python train.py --n_mels=64 --arch="coatnet" --depths=[5, 5, 5] --weight_decay=0.2
Rows from block 5 of a small sound classifier, named by matrix and row number. Rows with one number belong to one channel. Each number is 200 + 20 x the weight over its row's rms, rounded and kept within 0 to 999. All counts start at 0.
After each channel's rows are labels from the 100 clips, of 14848, where the channel reaches its highest value: "strongest on" is what is common among them. Only what is clearly more common there than usual is listed. The data: synthesized solo parts of chorales (CocoChorales). In brackets: how many of the 100.
# convs0: expand pointwise conv (model.blocks.5.convs.0.weight, 384x96x1x1), inputs 0-95
# convs1: depthwise 3x3 conv (model.blocks.5.convs.1.weight, 384x1x3x3), a 3x3 kernel
# convs2: project pointwise conv (model.blocks.5.convs.2.weight, 96x384x1x1, transposed), outputs 0-95

convs0.45,182,195,206,221,166,228,202,188,183,216,193,235,185,179,166,213,225,205,182,195,181,164,239,196,207,190,230,234,196,207,190,172,220,184,186,179,182,201,218,191,205,190,180,236,172,178,202,191,210,166,197,206,215,208,201,194,188,227,182,164,208,234,219,211,210,180,188,202,224,227,199,190,226,190,218,177,209,188,199,181,195,165,201,227,219,240,197,214,191,184,202,170,201,148,170,195
convs1.45,198,185,183,222,189,244,190,184,185
convs2.45,211,185,188,192,168,192,187,190,212,189,195,229,188,195,172,219,211,191,179,207,176,196,227,190,190,206,210,200,246,191,206,232,202,204,224,196,206,190,214,197,225,218,239,211,211,192,242,221,147,173,187,218,192,217,158,202,189,201,205,169,206,240,210,201,192,187,176,193,181,228,146,198,206,157,222,198,218,187,208,182,191,204,208,234,203,198,202,217,180,189,224,199,207,160,192,171
strongest on: flute (69); viola (27)

convs0.256,229,190,211,196,188,223,207,218,209,187,200,235,210,217,191,184,227,212,185,200,193,235,180,221,205,188,200,202,201,224,228,226,196,179,194,184,200,208,188,174,221,216,208,202,214,210,215,230,207,156,205,206,186,224,207,199,181,152,209,192,259,192,233,172,212,184,216,223,240,192,216,188,224,246,195,218,185,206,207,178,220,208,185,230,196,231,216,206,168,189,212,204,178,158,209,214
convs1.256,239,173,177,217,186,196,211,194,188
convs2.256,217,242,198,177,224,164,219,211,175,187,176,216,212,217,171,210,213,182,184,181,218,190,183,248,223,203,183,205,200,222,188,193,209,214,159,191,176,221,241,199,165,159,164,190,169,189,201,228,192,208,226,185,219,214,184,211,192,213,212,188,208,224,197,228,202,242,209,173,204,189,215,199,195,194,209,195,226,179,210,202,196,230,189,228,232,202,234,226,197,198,200,198,183,197,201,224
strongest on: oboe (37); cello (36); note C5 (29); note A#3 (26)

convs0.89,205,202,205,197,204,200,190,193,214,222,203,155,201,203,207,191,157,202,212,217,212,200,226,219,209,204,229,195,211,178,193,171,186,248,174,201,193,195,239,208,170,178,205,191,190,180,185,184,187,229,199,136,180,163,215,181,215,216,182,186,160,200,193,217,196,184,185,183,197,190,197,183,169,192,215,176,228,183,163,220,212,177,183,204,214,197,226,187,193,194,191,198,211,259,197,203
convs1.89,193,178,183,221,232,229,199,196,180
convs2.89,220,180,194,190,230,205,182,161,197,220,226,183,188,216,233,183,193,227,209,227,186,191,189,201,213,193,185,178,186,183,191,196,251,210,166,206,208,212,201,205,175,220,199,204,207,177,161,176,224,236,196,154,222,201,195,189,189,203,202,228,215,188,222,214,176,187,191,188,214,202,192,188,173,215,201,194,170,190,196,193,196,190,180,213,210,160,265,175,202,198,224,190,174,237,192,188
strongest on: oboe (55); cello (31); note A4 (29); note G#4 (29)

convs0.241,202,193,147,183,193,213,202,209,199,174,199,183,182,175,187,206,199,151,234,210,186,172,173,193,226,208,225,210,217,175,166,184,197,196,194,195,209,223,210,175,186,184,196,201,206,215,195,216,208,217,208,181,167,169,191,181,199,217,184,187,184,202,169,225,185,191,198,175,167,224,197,204,178,130,224,189,214,223,196,239,201,219,203,169,228,217,203,203,224,195,202,190,203,204,190,164
convs1.241,154,228,212,208,200,181,202,198,191
convs2.241,181,189,186,200,174,160,175,229,167,226,194,205,179,178,157,161,170,220,187,235,178,166,182,230,196,207,201,177,213,192,203,207,220,207,212,196,197,199,213,242,181,177,199,191,166,171,189,194,217,189,225,179,218,224,203,229,208,222,195,224,246,214,228,204,202,217,208,191,199,180,221,203,204,173,214,220,179,211,191,211,225,186,211,181,172,206,216,218,199,207,209,197,191,163,176,205
strongest on: oboe (67); note D#4 (28); viola (26)

convs0.117,222,196,176,202,208,208,196,198,214,169,239,190,225,173,213,202,231,171,225,187,209,192,183,222,181,210,186,161,198,202,205,198,209,179,217,251,214,196,201,170,190,220,188,201,201,167,191,233,222,228,213,224,198,224,157,238,187,194,208,205,205,175,151,198,167,168,215,216,182,203,204,205,232,212,196,215,203,204,192,185,196,219,197,164,209,199,189,202,203,192,184,240,225,207,234,198
convs1.117,193,194,237,178,203,222,189,215,228
convs2.117,207,175,194,182,200,196,153,191,212,170,204,194,212,231,214,249,183,178,229,226,193,208,203,233,192,188,181,199,190,185,209,206,191,220,187,224,194,185,228,248,203,178,202,202,190,235,187,188,204,195,249,183,213,195,194,227,209,204,170,208,176,171,201,196,164,224,164,194,200,214,204,171,183,221,206,192,190,192,157,182,193,203,219,184,209,171,214,232,205,235,174,209,188,192,208,220
strongest on: clarinet (83); note C4 (48); note B3 (29); note E4 (25)

convs0.301,203,158,210,199,203,183,209,209,220,189,184,221,155,214,200,239,219,198,210,205,161,176,184,217,207,196,220,214,210,209,181,204,191,192,134,194,204,198,190,233,207,173,195,199,178,205,224,206,211,165,159,216,191,231,185,200,205,200,222,212,221,222,188,192,234,190,223,200,244,237,212,189,207,194,216,205,206,230,220,221,205,203,235,183,173,206,186,186,181,209,221,198,195,197,200,159
convs1.301,195,245,200,202,181,200,190,168,200
convs2.301,191,180,196,174,200,206,191,190,161,180,177,186,232,222,199,202,208,167,194,184,229,227,152,203,211,189,228,169,199,174,222,164,202,180,216,215,220,173,231,214,204,193,223,216,216,186,203,215,202,198,190,176,209,160,175,216,226,179,223,189,203,191,242,203,207,204,212,178,239,196,209,204,169,212,178,222,202,182,194,204,180,197,216,212,164,183,243,198,179,188,223,223,196,191,209,226
strongest on: flute (42); note D5 (28)

convs0.132,212,218,185,198,188,175,192,207,217,198,174,195,160,201,208,186,203,181,185,200,178,205,155,180,179,204,203,212,237,196,171,207,190,205,232,197,225,181,206,209,230,205,214,237,208,233,187,177,198,231,196,175,204,189,189,188,201,217,202,248,186,225,198,187,187,241,210,183,188,235,220,222,219,192,209,211,182,221,207,199,201,224,240,163,153,192,190,204,213,223,199,221,182,186,183,165
convs1.132,196,206,189,175,193,190,202,245,225
convs2.132,196,180,167,208,200,206,199,173,233,237,218,177,212,212,228,174,223,218,194,233,181,180,228,191,235,210,162,185,224,216,219,221,224,194,185,204,194,226,185,206,184,180,231,194,236,219,178,196,199,218,219,194,197,202,197,205,188,229,181,169,207,198,180,185,195,220,172,202,216,219,184,187,205,198,159,232,179,198,219,228,180,214,204,149,204,224,201,211,175,220,200,198,231,179,186,216
strongest on: oboe (59); note B4 (47); note A#4 (42); note C5 (36)

convs0.138,234,193,170,164,175,239,226,189,217,183,212,209,197,190,175,203,188,194,168,184,237,207,192,189,190,194,184,195,200,188,210,199,197,208,232,227,188,182,173,176,226,200,198,228,194,223,206,216,175,218,213,213,191,209,173,236,199,202,203,206,205,207,183,203,126,199,186,205,189,210,178,177,220,202,215,230,168,195,169,186,191,205,180,212,201,223,236,219,210,207,203,241,202,161,193,205
convs1.138,179,253,190,205,195,209,193,193,209
convs2.138,205,222,198,211,259,195,203,194,198,199,220,222,209,230,221,247,197,205,193,179,190,170,189,209,199,181,172,192,197,209,209,146,183,191,196,196,212,196,230,226,207,194,192,192,208,214,211,211,194,177,198,216,194,184,182,179,180,191,193,220,212,170,184,193,212,219,164,214,247,227,241,207,169,208,198,172,196,189,172,232,204,197,179,189,233,192,196,181,222,208,173,242,180,188,199,182
strongest on: clarinet (53); note D4 (49)

convs0.235,206,228,160,174,178,204,199,207,188,213,173,197,195,212,189,205,181,192,206,215,165,198,136,161,219,207,178,186,228,191,204,220,198,213,197,213,212,237,199,189,230,177,228,183,213,193,192,215,186,218,169,202,209,199,185,186,205,194,227,252,186,213,197,175,203,223,231,203,210,192,210,244,184,204,180,210,165,180,184,217,204,211,199,195,195,208,187,182,158,191,178,202,160,197,182,226
convs1.235,180,165,194,197,160,199,213,212,207
convs2.235,215,196,169,151,203,216,178,197,178,198,189,218,240,196,211,217,205,192,202,180,280,192,183,176,203,195,186,184,216,176,227,219,212,188,184,197,194,198,189,178,197,190,171,178,203,216,189,207,188,251,210,215,194,215,184,198,194,187,171,183,211,200,196,211,181,190,209,186,199,195,179,156,207,194,154,189,221,151,209,194,197,212,182,178,209,223,222,182,215,202,215,172,177,212,191,197
strongest on: flute (26)

convs0.206,195,211,199,198,213,185,203,192,179,200,205,183,219,205,223,191,185,182,196,214,202,211,177,208,199,198,197,215,222,226,196,191,171,196,196,215,238,203,217,225,191,173,234,184,213,165,174,203,183,226,195,202,209,195,190,188,260,234,152,202,165,199,209,195,214,197,195,227,196,218,229,183,162,189,207,214,192,216,183,233,186,219,214,171,171,200,177,160,180,195,153,193,177,215,193,239
convs1.206,187,174,205,169,172,189,209,224,184
convs2.206,174,216,219,177,256,188,195,181,219,186,198,211,177,210,164,180,196,159,179,181,202,200,213,177,219,197,201,155,220,227,203,204,191,174,186,206,224,186,197,192,223,160,184,221,222,198,195,226,191,211,170,202,188,216,198,176,167,191,208,207,200,192,206,176,217,165,203,223,169,201,230,179,170,208,206,221,206,207,207,171,194,195,225,203,192,232,215,187,196,189,175,187,162,227,171,183
strongest on: flute (30); note G5 (27); cello (26)

convs0.124,186,197,185,167,219,197,200,201,152,200,190,195,193,246,188,209,228,203,215,222,215,211,194,188,224,194,196,176,217,179,218,190,190,211,200,218,229,188,203,202,201,190,192,158,230,230,187,199,163,196,203,233,185,213,169,188,232,169,207,164,195,186,210,202,204,170,248,205,206,177,189,220,178,218,187,228,216,167,173,184,199,198,187,218,201,207,222,157,206,166,196,175,169,200,208,208
convs1.124,184,182,176,203,225,220,199,165,188
convs2.124,221,217,188,188,202,153,208,235,199,207,220,183,185,185,209,205,220,188,179,189,175,203,229,203,201,175,197,188,191,212,158,196,171,211,189,222,181,201,206,238,193,148,179,180,187,189,186,225,225,216,211,193,218,241,204,201,201,190,188,221,210,205,164,207,227,200,212,169,185,238,211,221,231,186,237,219,205,182,225,236,216,208,185,173,202,203,202,175,183,215,183,193,209,226,193,168
strongest on: oboe (87); note A4 (74); note A#4 (32); note B4 (31)

convs0.319,218,202,166,207,218,209,231,190,218,177,215,215,211,190,214,242,208,206,174,161,197,188,208,205,200,165,177,209,189,205,201,172,229,220,164,205,192,232,184,215,180,160,211,171,152,181,220,203,200,186,181,258,203,221,188,211,215,204,212,215,199,192,176,200,222,211,186,210,209,231,186,185,204,198,210,240,216,162,216,215,182,179,210,177,203,189,180,169,200,191,190,210,187,201,198,231
convs1.319,194,186,204,168,242,182,189,204,193
convs2.319,184,203,204,205,226,188,230,180,189,181,218,188,201,192,203,234,189,219,157,175,216,192,171,215,174,188,200,191,205,212,196,185,219,208,196,169,196,208,189,209,172,160,183,165,163,194,239,189,187,192,190,235,180,221,177,234,205,230,183,217,193,209,208,200,233,193,213,179,188,221,204,184,202,189,235,192,202,191,221,244,207,179,221,186,201,203,163,171,219,210,215,197,169,203,209,248
strongest on: clarinet (43); note D#4 (30); note F4 (26)

convs0.196,170,248,210,266,166,228,216,201,179,204,185,219,210,181,182,200,224,196,193,196,210,186,234,193,188,197,205,244,178,196,199,173,238,197,221,189,200,220,229,209,189,210,189,221,190,192,192,167,207,167,205,206,213,201,221,214,190,226,193,157,214,215,227,219,223,204,192,205,222,207,217,206,250,201,207,198,195,191,206,175,175,165,184,215,206,217,206,195,214,192,192,202,196,158,200,214
convs1.196,198,216,203,244,216,233,206,198,195
convs2.196,209,221,204,191,187,200,189,226,191,197,193,215,182,162,199,203,207,200,189,209,162,220,190,207,222,201,226,190,244,215,191,233,214,183,235,232,237,207,197,199,201,193,222,201,223,186,203,245,175,235,217,229,235,234,175,177,201,205,207,173,230,226,215,204,198,198,174,207,190,246,196,205,211,183,186,183,210,200,199,188,184,195,206,222,222,203,167,226,182,195,228,205,231,172,178,175
strongest on: flute (58); viola (41)

convs0.366,192,180,197,222,168,250,194,238,203,200,186,209,194,163,195,221,206,197,224,193,215,168,213,219,224,188,244,222,174,178,192,207,201,226,176,191,182,212,226,207,182,182,191,200,164,219,206,165,217,166,199,189,218,192,240,190,182,215,189,149,236,194,203,205,210,191,188,161,193,207,190,208,209,167,196,177,204,207,200,215,242,190,193,191,232,196,214,193,204,217,213,202,213,197,229,190
convs1.366,218,203,176,163,203,234,196,206,191
convs2.366,189,194,221,201,160,218,222,220,175,218,183,176,189,214,187,218,216,214,189,199,241,199,209,184,200,188,228,209,178,203,205,207,202,201,172,224,215,206,209,225,173,195,243,198,198,213,224,195,198,162,215,178,250,179,235,259,198,197,175,181,239,207,192,206,185,197,220,192,211,202,191,213,196,175,212,204,140,213,175,186,197,187,219,170,215,179,196,202,209,236,202,196,199,193,204,189
strongest on: oboe (46); flute (40); note D#5 (31)