A small sound classifier, trained from scratch: log mel input, held-out accuracy 100%.
Rows from block 4 of a small sound classifier, named by matrix and row number. Rows with one number belong to one channel. Each number is 128 + 32 x the weight over its row's rms, rounded and kept within 0 to 255. All counts start at 0.
After each channel's rows are labels from the 100 clips, of 14848, where the channel reaches its highest value: "responds to" is what is common among them. Only what is clearly more common there than usual is listed. The data: synthesized solo parts of chorales (CocoChorales).
# convs0: expand pointwise conv (model.blocks.4.convs.0.weight, 192x48x1x1), inputs 0-47
# convs1: depthwise 3x3 conv (model.blocks.4.convs.1.weight, 192x1x3x3), a 3x3 kernel
# convs2: project pointwise conv (model.blocks.4.convs.2.weight, 48x192x1x1, transposed), outputs 0-47

convs0.127 [117 145 187 144 102 156  80 116 116 120 135 106 159 113 129 114  63 147 122 195 177 131 161 108 112 217  98  91 147 121 132 104 123 174 152 144 177 151 184 133 119 118 129 106 140 178  91 100]
convs1.127 [124 108 122 157 179 138  90  77  93]
convs2.127 [100 209  88  90 131 134 123 139 137 159  61 166 129  94 135 149 138  90 115  97  90 185 113 155 147 120 141 113  56 130 167 149 144 114  83 126 157 120  90 197 107 136  98 116 169 109 146 119]
responds to: violin; note G5; note D4; note F5

convs0.155 [130 148 185 150 149  82 141 153 149 158 124 129 119 188 134 148 126  97 161 102 151  66 155 126 118 166 105 149 163 116 157 137  39 115 141 117 183 127  81 101 167 156 160 155  78  76 131 121]
convs1.155 [180 150 129 165 188 154 108 127 127]
convs2.155 [122 110  77 108 187 161 172 113 133 119 142 176 111 132 112 135  99 174 131 114 130  49 109 183 137 155 117 125 193 169 113  98  79 156 176  75 111 129 152  90 126 120 117 171 137 145 128  81]
responds to: trumpet; note C#5; note C5; note D5

convs0.131 [122 148 135 133 178 156  42 137 158 172  47 125 100 130 121 103 125 167 119  97 150 114 122 155 114  99 128 165 134 171 107 198 118 137  83 125 171 123 130 152  92 125 109  92 150 135 200 134]
convs1.131 [133 138 155  86 118 106  83  91  77]
convs2.131 [ 77 144 101 138 155 126 113 120 115 135  62 158 156 123 135 129 185 166 164 100 169 119 110 175 107 145 131 109  81  90 128 104 100 106 161 147 101  69 183  80  87 191 111 116 101 113 138 177]
responds to: note C4; cello; viola

convs0.189 [144 150  81 148 142 165 168 122 107 113 146 111 165 137  47 137 134 118  82  88 125 113  82 201 191 132 103 188 151 115 164 130 170 156 125 161 122 170 137 137  97 119 162 123  78 108 149 109]
convs1.189 [172 148 143  97  70  82 112 122 127]
convs2.189 [130 107 163 164 135  91 131 140 127 118 122 176 167 119  44 150 122 133  91 102  72  96 108  78 141 164  86 156 144 138 173 144 145 133 177 163 108 154 107  97 100 124 156  80 133 192 166  93]
responds to: note G4; viola; note F4; note F#4

convs0.143 [163 146 129 111 125 101 122 167 124 142  87 141 118 110 164 133 147  81 122 153 118 150 153 117 138 139 167 141  36 162 104 188 136  97 125  53 136 139  93 154 121 136  92  82 155  65 101 185]
convs1.143 [ 89  96 103 145 146 160 105  71 104]
convs2.143 [126 193 149  70 157 125 136 173 160 147 114 114 141 137 160 137 155 118 126 152 119 161 189 124 107 117 158  94  50 122 119  98 119  84  94 138 142 120  91 129 199 107  79 125 128 101 189  87]
responds to: oboe; note A#4

convs0.47 [122 158 117 124 125 118 143 171  76 103 163 166  73 114  76 102 114 128 153 108  80  91 131 154 137 118 100  94 155 159 141 135 170 133  53 134 144  75 161 189  72 153 138 152 106  94  86 151]
convs1.47 [ 81 128 190  82 129 154 119 125 146]
convs2.47 [152 139 132 134 111  93 164  72  94  79 183 119 136 123 110 110 138 104 133 160 132 169 108 108 119  95 170  93 177  97 175 103 177 122 143 130 188 132 165 124 110 122 133 143 160 120  89  30]
responds to: tuba; note A3; note A#3; note G3

convs0.11 [ 82 113 121 116 117 200 162 111 109 129 159 107 107 174 138 127  80  88 105 163 145 211 115 161 146 178 148 110 175  97 143 108  71 144 111 146 152 145  93 100 152  85 115 131  99 177 101 110]
convs1.11 [133 115 115 199 171 128 104 107  97]
convs2.11 [127 150 163 113 110 102  78 102 112 136 135 187 178  60 137 131 120 160  98 156 145 117 137  87  89 160 132 118 130 162  96  87 160 148 141  54 183 116 170 176  89 151 102 135  87 109  95 147]
responds to: note G4; viola; note F4

convs0.107 [117 110 166 159  71 169 176  77 105 171 106 148 132  92 130 127 156 164  70 129 206 157 108  97 130 149 165  99 158 122 161 120 177 177 185 161 163 146 151 140 135 135 119 154 112 141 112 103]
convs1.107 [138 139 156 125  71  83 122  82 100]
convs2.107 [154  94 139 160 143 132 158 100 130 144 142 144 164  98 106  71 133  95  93  96  99 124 106 161 145 176 123 146 201 118 137  82 138 165 147 164  59  98 184 121 142  96 124 109 160 153 147  52]
responds to: tuba; note A#3

convs0.168 [138 132 134 105  93  56 103  72 112 139  67 124 109 123 160 151 155 154 172 108 190 161 130 101 180  73 146 113 122 117  93 185 162 117 160  92 136  83 121 126 126 127  92 172 144  99  96 156]
convs1.168 [ 60  92  91 113 103 120 116 130  99]
convs2.168 [ 80 182 145  68 118  86  75 138 180 165 103 104 108 121 113 157  90 112 123 141 115 113  95 142 159 143 114 147 115 146 144 178 128 120 116 184 124 197 113 127 112 152 122  70 150 155 192 174]
responds to: flute; note D#5

convs0.182 [134 113 143  75 186  75 132  79 134 108 106 150 108 132 110 153 122 107 118 110 186 103 141 150 164 108 119 166  85 125 182 164 157 174 124  97 111 143 127 178 184 107  79 188 173 122  99 107]
convs1.182 [124  90  84 162 154 159 127 165 169]
convs2.182 [146 123 126 136 171 113  89 161 147  82 158  44 142 140 134 106  98 151 132 159 133 104  82 122 127 116  94 168 162  99 116 115  85 174 199 130 132 169 141 108 100 144 167  90  72 171 108  88]
responds to: flute; note G5

convs0.27 [142 137 158 148 104 101 123  80 136 176 143 104 121 117 146  89  99 167 134 143 150 118 190  96 186 154 163 172 149 146  33 154 106  76 143 161 198 143 108 101 133 122 155 100 129 110 141 130]
convs1.27 [109  94 129 158 194 162 132  94 123]
convs2.27 [157  90 107 120 149 104 100 137 130 112 174  79 108 148  91  95 118  35 101 132  77 122 156 133 121  62 143 148 113 121 111 109 156 152  93 169 114 134 128 106 153 140 181 173 207 146 139 145]
responds to: note D4; note E4; note A3; viola

convs0.146 [139 168 147 129 123 140  98 125 152 211 117 131 152 113 142 142 186 116  94 174 108  78 136 116 144  90 119 132  81 157 120 147 128 114 166 123 221 153 112 172  91 207 138 147 125  99 137 124]
convs1.146 [ 96  76 107  94  93  77 126 127 138]
convs2.146 [145 101 144  85 130 122 116 182 126  96 111 179 122  76 174 131 146 112 208 144 140 141 129 124 143  94 145  59 104 163 120 140 139 113 106 119 143  70  73 124 172 195 133 145 165 106  91 153]
responds to: note D5; violin; note A#4

convs0.145 [144 117 170  94  97 111  99 154 165 124 102 129 140 122 181  95  99 127 149 123 100  82 155 159 109 116 189 112 118 125 177 222 160  85 162  93 120 137 171 147  80 104 123 123 139 166 129  73]
convs1.145 [ 95 158 113  89 141  76 124 138  78]
convs2.145 [128 148  86 154 157  95 124 110  90 159  83 180 148 134 148 153 186 119 135  67 129 157 143 159 129  67 148 111 104 115 137  84 186 108  65 172 102 101 121 111 134 121 109 113 117 126 202 166]
responds to: note C4; note B3; note A3; bassoon

convs0.130 [ 97 115 135 172 184  67 134 181  75 123 186  89 170 115 105 153 147 109 116  63 158 127 119 172 138 104 139 120 119  88 140 174 151 147 106  96  99 140 131 151 182  91 138 124 117  86 100  87]
convs1.130 [ 80 191 171 105 139 128 138 113 128]
convs2.130 [ 67 135 161 114 136 149 112 109 140 117 153 153 179 120  83 149  85 147 100  85 188 117 151 150 144 151 151 156 103 122 141  56 120 143 174 174  83 122 131  99  53  96 100  97 148 132 120 177]
responds to: note D5; flute; note G5

convs0.55 [142 130 143 187 112 128 139 103  93 113 230  95  86 133 113  94  70 140 172 139 107 112 162 109 146 133 119 161 161  76  85 150 105 100 119 134 102 146 174  96 147 130 162 130  57 143 111 131]
convs1.55 [ 91  79 117 158 188 149 117 125 113]
convs2.55 [119 131 139 118 155  96 147 144 138 167 101 128  92 120 123 128 135 108 152 178 104 111 148  86 163 103 177  51 103 127 151 138 119  91  73 168  65 114 154 125 157 149 156 106 230 142 146 142]
responds to: note G4; clarinet; note F#4; note F4

convs0.118 [171 105  93 117 124  91 132 114 151 139 161 155  60  69 124 140 135 124 118 141 124  19  98 105  71 101 186 101 108 108  95 137 135 163 140 118 134 145 147 121 123 156 195 108 120 160 138 109]
convs1.118 [111 126 126  65  91  82 153 156 132]
convs2.118 [208 110 147 173 165 170 162 151 123 144 102 117  93 136 162  96 155 127 158 102  83 134 175 122 119  99 180 135 147  68  93 150 113 106 128  76 110 100 165 165 126 135 119 140 179  77 156  90]
responds to: note C4; bassoon; note A#3; note C#4

convs0.188 [192 182 122 111 174 134 138 150 204  50 146 119 128 144 137 137 199 129 122 104  76 130  67 141 128 123  91 125 129 147  74 115 138 145  88 172 159 141 127 120 149 161 166 104 149 116 133 124]
convs1.188 [ 88  71  70 131 142 140 152 136 126]
convs2.188 [129  99  94 165 114 159 118 180 132  71 140 105 126 153 132  91 146 114 141  57 111 179 110 150  80 112 123 162 201 143  94 103 146 121  52 149 111  93 111  85 131 111 146 142 107 147 187 123]
responds to: note G4

convs0.142 [138 134 133 160 121 156 107 189 116  95 101 154 144  82  86 183 157 129 191 158  89 114 142  94 125 165  90 107 173 116 128  94 124 180 121 163 142  99 155 192 165 129 180  98 172  96 128 117]
convs1.142 [ 93 122  82  84 118  84 124 117  87]
convs2.142 [150 131  87 101  93  78 162 137  95 212 126 153 134 134 152 152  84 116 107 167 123 132 145 110 158 113 171 113  91 118 148 135 121  55 131 124 108 175  59  92 157  81 112  92 131 173 147 150]
responds to: oboe

convs0.24 [177 119 124 120 108 144 176  97 137  38 166 112  97 160 112 130 158 126 152 167  85 173 116 105 106  76 121 100 115 158 167 115 125  88 201 175 108 146 148 115 121  90 111  86 130 175 129 115]
convs1.24 [134 115 137  72  86  68 111 128 114]
convs2.24 [148 104  62  97 128  90  88 114 130 137  96 130 138 126 175 148 144 134 143 127 166 154 137 143 100  68 205 117  94 185 161 132 187 111 143 127 123 111  91 108 109 153  78 148 121  95 180 184]
responds to: trumpet

convs0.81 [154 111 193 168 118 106 196 129 139 114 169 140 103 153 169 110 119  39 142 121  34 165  91 100 119 149 103 137 158  76 133 142 108 155  90 120  92 145 122 117 137 136 150 135 119 148 119 145]
convs1.81 [176 160 147  66 114  94 125 145 130]
convs2.81 [102 178 161  69 152  91 119 131 150 140  48 162 140 118 143 168 111 116 129 107 126 157 172 166 197 128 131 150  79  97  92 142 102 166 109 137 155 145 132 167 111  95  75 151 176 108 139  93]
responds to: oboe; note F#4

convs0.23 [149 145 161 161 138 123 128 185 103 147 161 111 163  35 156 154  99 116 141 148  84  69 123 114 162 207  92 113 157 131  90 172 108 133  94  82 117 117 149 153 126 107 144 121 132 143 129 181]
convs1.23 [146 150 151 139 116 149  78 101  65]
convs2.23 [120 100 196  88 131 201 189  80 110  98 137 163 139 116 103 144 128 137  72  66 118 167 131 142 147 167 152  96 112 154 154 142 145 130 189 149 104 157 117 141  73  96  88 137 101 128 115 118]
responds to: note D4; cello; viola; note E4

convs0.141 [161 150 147 130  86 155 154 129 124 149 177 126 145 109  93 186  49  98  64 154 106 134 122 123  60 148  99 120 105 100 181  89 131 133 161 120 197 157  79 155 133 120 125 102 111 146 142 111]
convs1.141 [134 134 120 169 140  65 175 124  96]
convs2.141 [132 141  82  69 136 148  66 102 104 129 121 172 127 108 172  59 138 170 168 130 151 117 118 119 100 146 163 168 113 156 132  97 149 134 111 152 110 106 110 144 150 191  68 166 134  81  77 164]
responds to: note G4; viola

convs0.33 [111 164 136 130 105 137  86  97 192 161 173 127  86  91 138 139  67 137 187 142 146 103 151 146 122 204 169 201 122 122  75 105  85 118 132 105 152 132 107 119 145 115 125 101 113 123 182 136]
convs1.33 [189 110  77 125 118 100  98 150 111]
convs2.33 [107 131 145 119 136 115  72  69 146 154 107 121 111 132 143 192  90  71 164  85 177 114 117 158 147 122 110 197  89  64 134 112 124 196 126 145 125 118 141 126 148 187 142  95 152 119  92 146]
responds to: note G4; note A4

convs0.32 [130  95  61 128 135 114 122 167  96 162 129 167 109 176 122 124 117 175  66 103 125 159 160 126 100 144 129 141 125 159 122 155 104 114  80 135 138 157  99  64 104 175 143  64  72 133 130 194]
convs1.32 [103 104  68 119 122  75 147 155 107]
convs2.32 [167 132 178 122 146 111 107  68 178  84 115 102 146 101 107 104 176  98 150  95 140 128 111 136 166 119  94 149 148  98 113  90 123 185 101 164 137 102 120 143 150 194 149 168 217 127 138 105]
responds to: violin; note A4; note G#4; clarinet

convs0.139 [137 145 121  56 112 141 145  87 193  80 152 134 160  80 102 121 126  81 110 107  74  67 160 107 116 164  88  77  91 167 102 103 114 156 126 102 134 131 122 149  98 113  84 135 141 162 178 117]
convs1.139 [ 80  71  84 101 121 102 112 134 137]
convs2.139 [ 98  73  92 162  98 125  81 143  67 126 125 135 100 143 119 171 125 163 124  94 188 172 169 118 129 125 136 174 158 128 103 186 136 170  98 109 109  68 129 103 167 108  92 162  91  93  90 131]
responds to: note B3; note C4; note G3; bassoon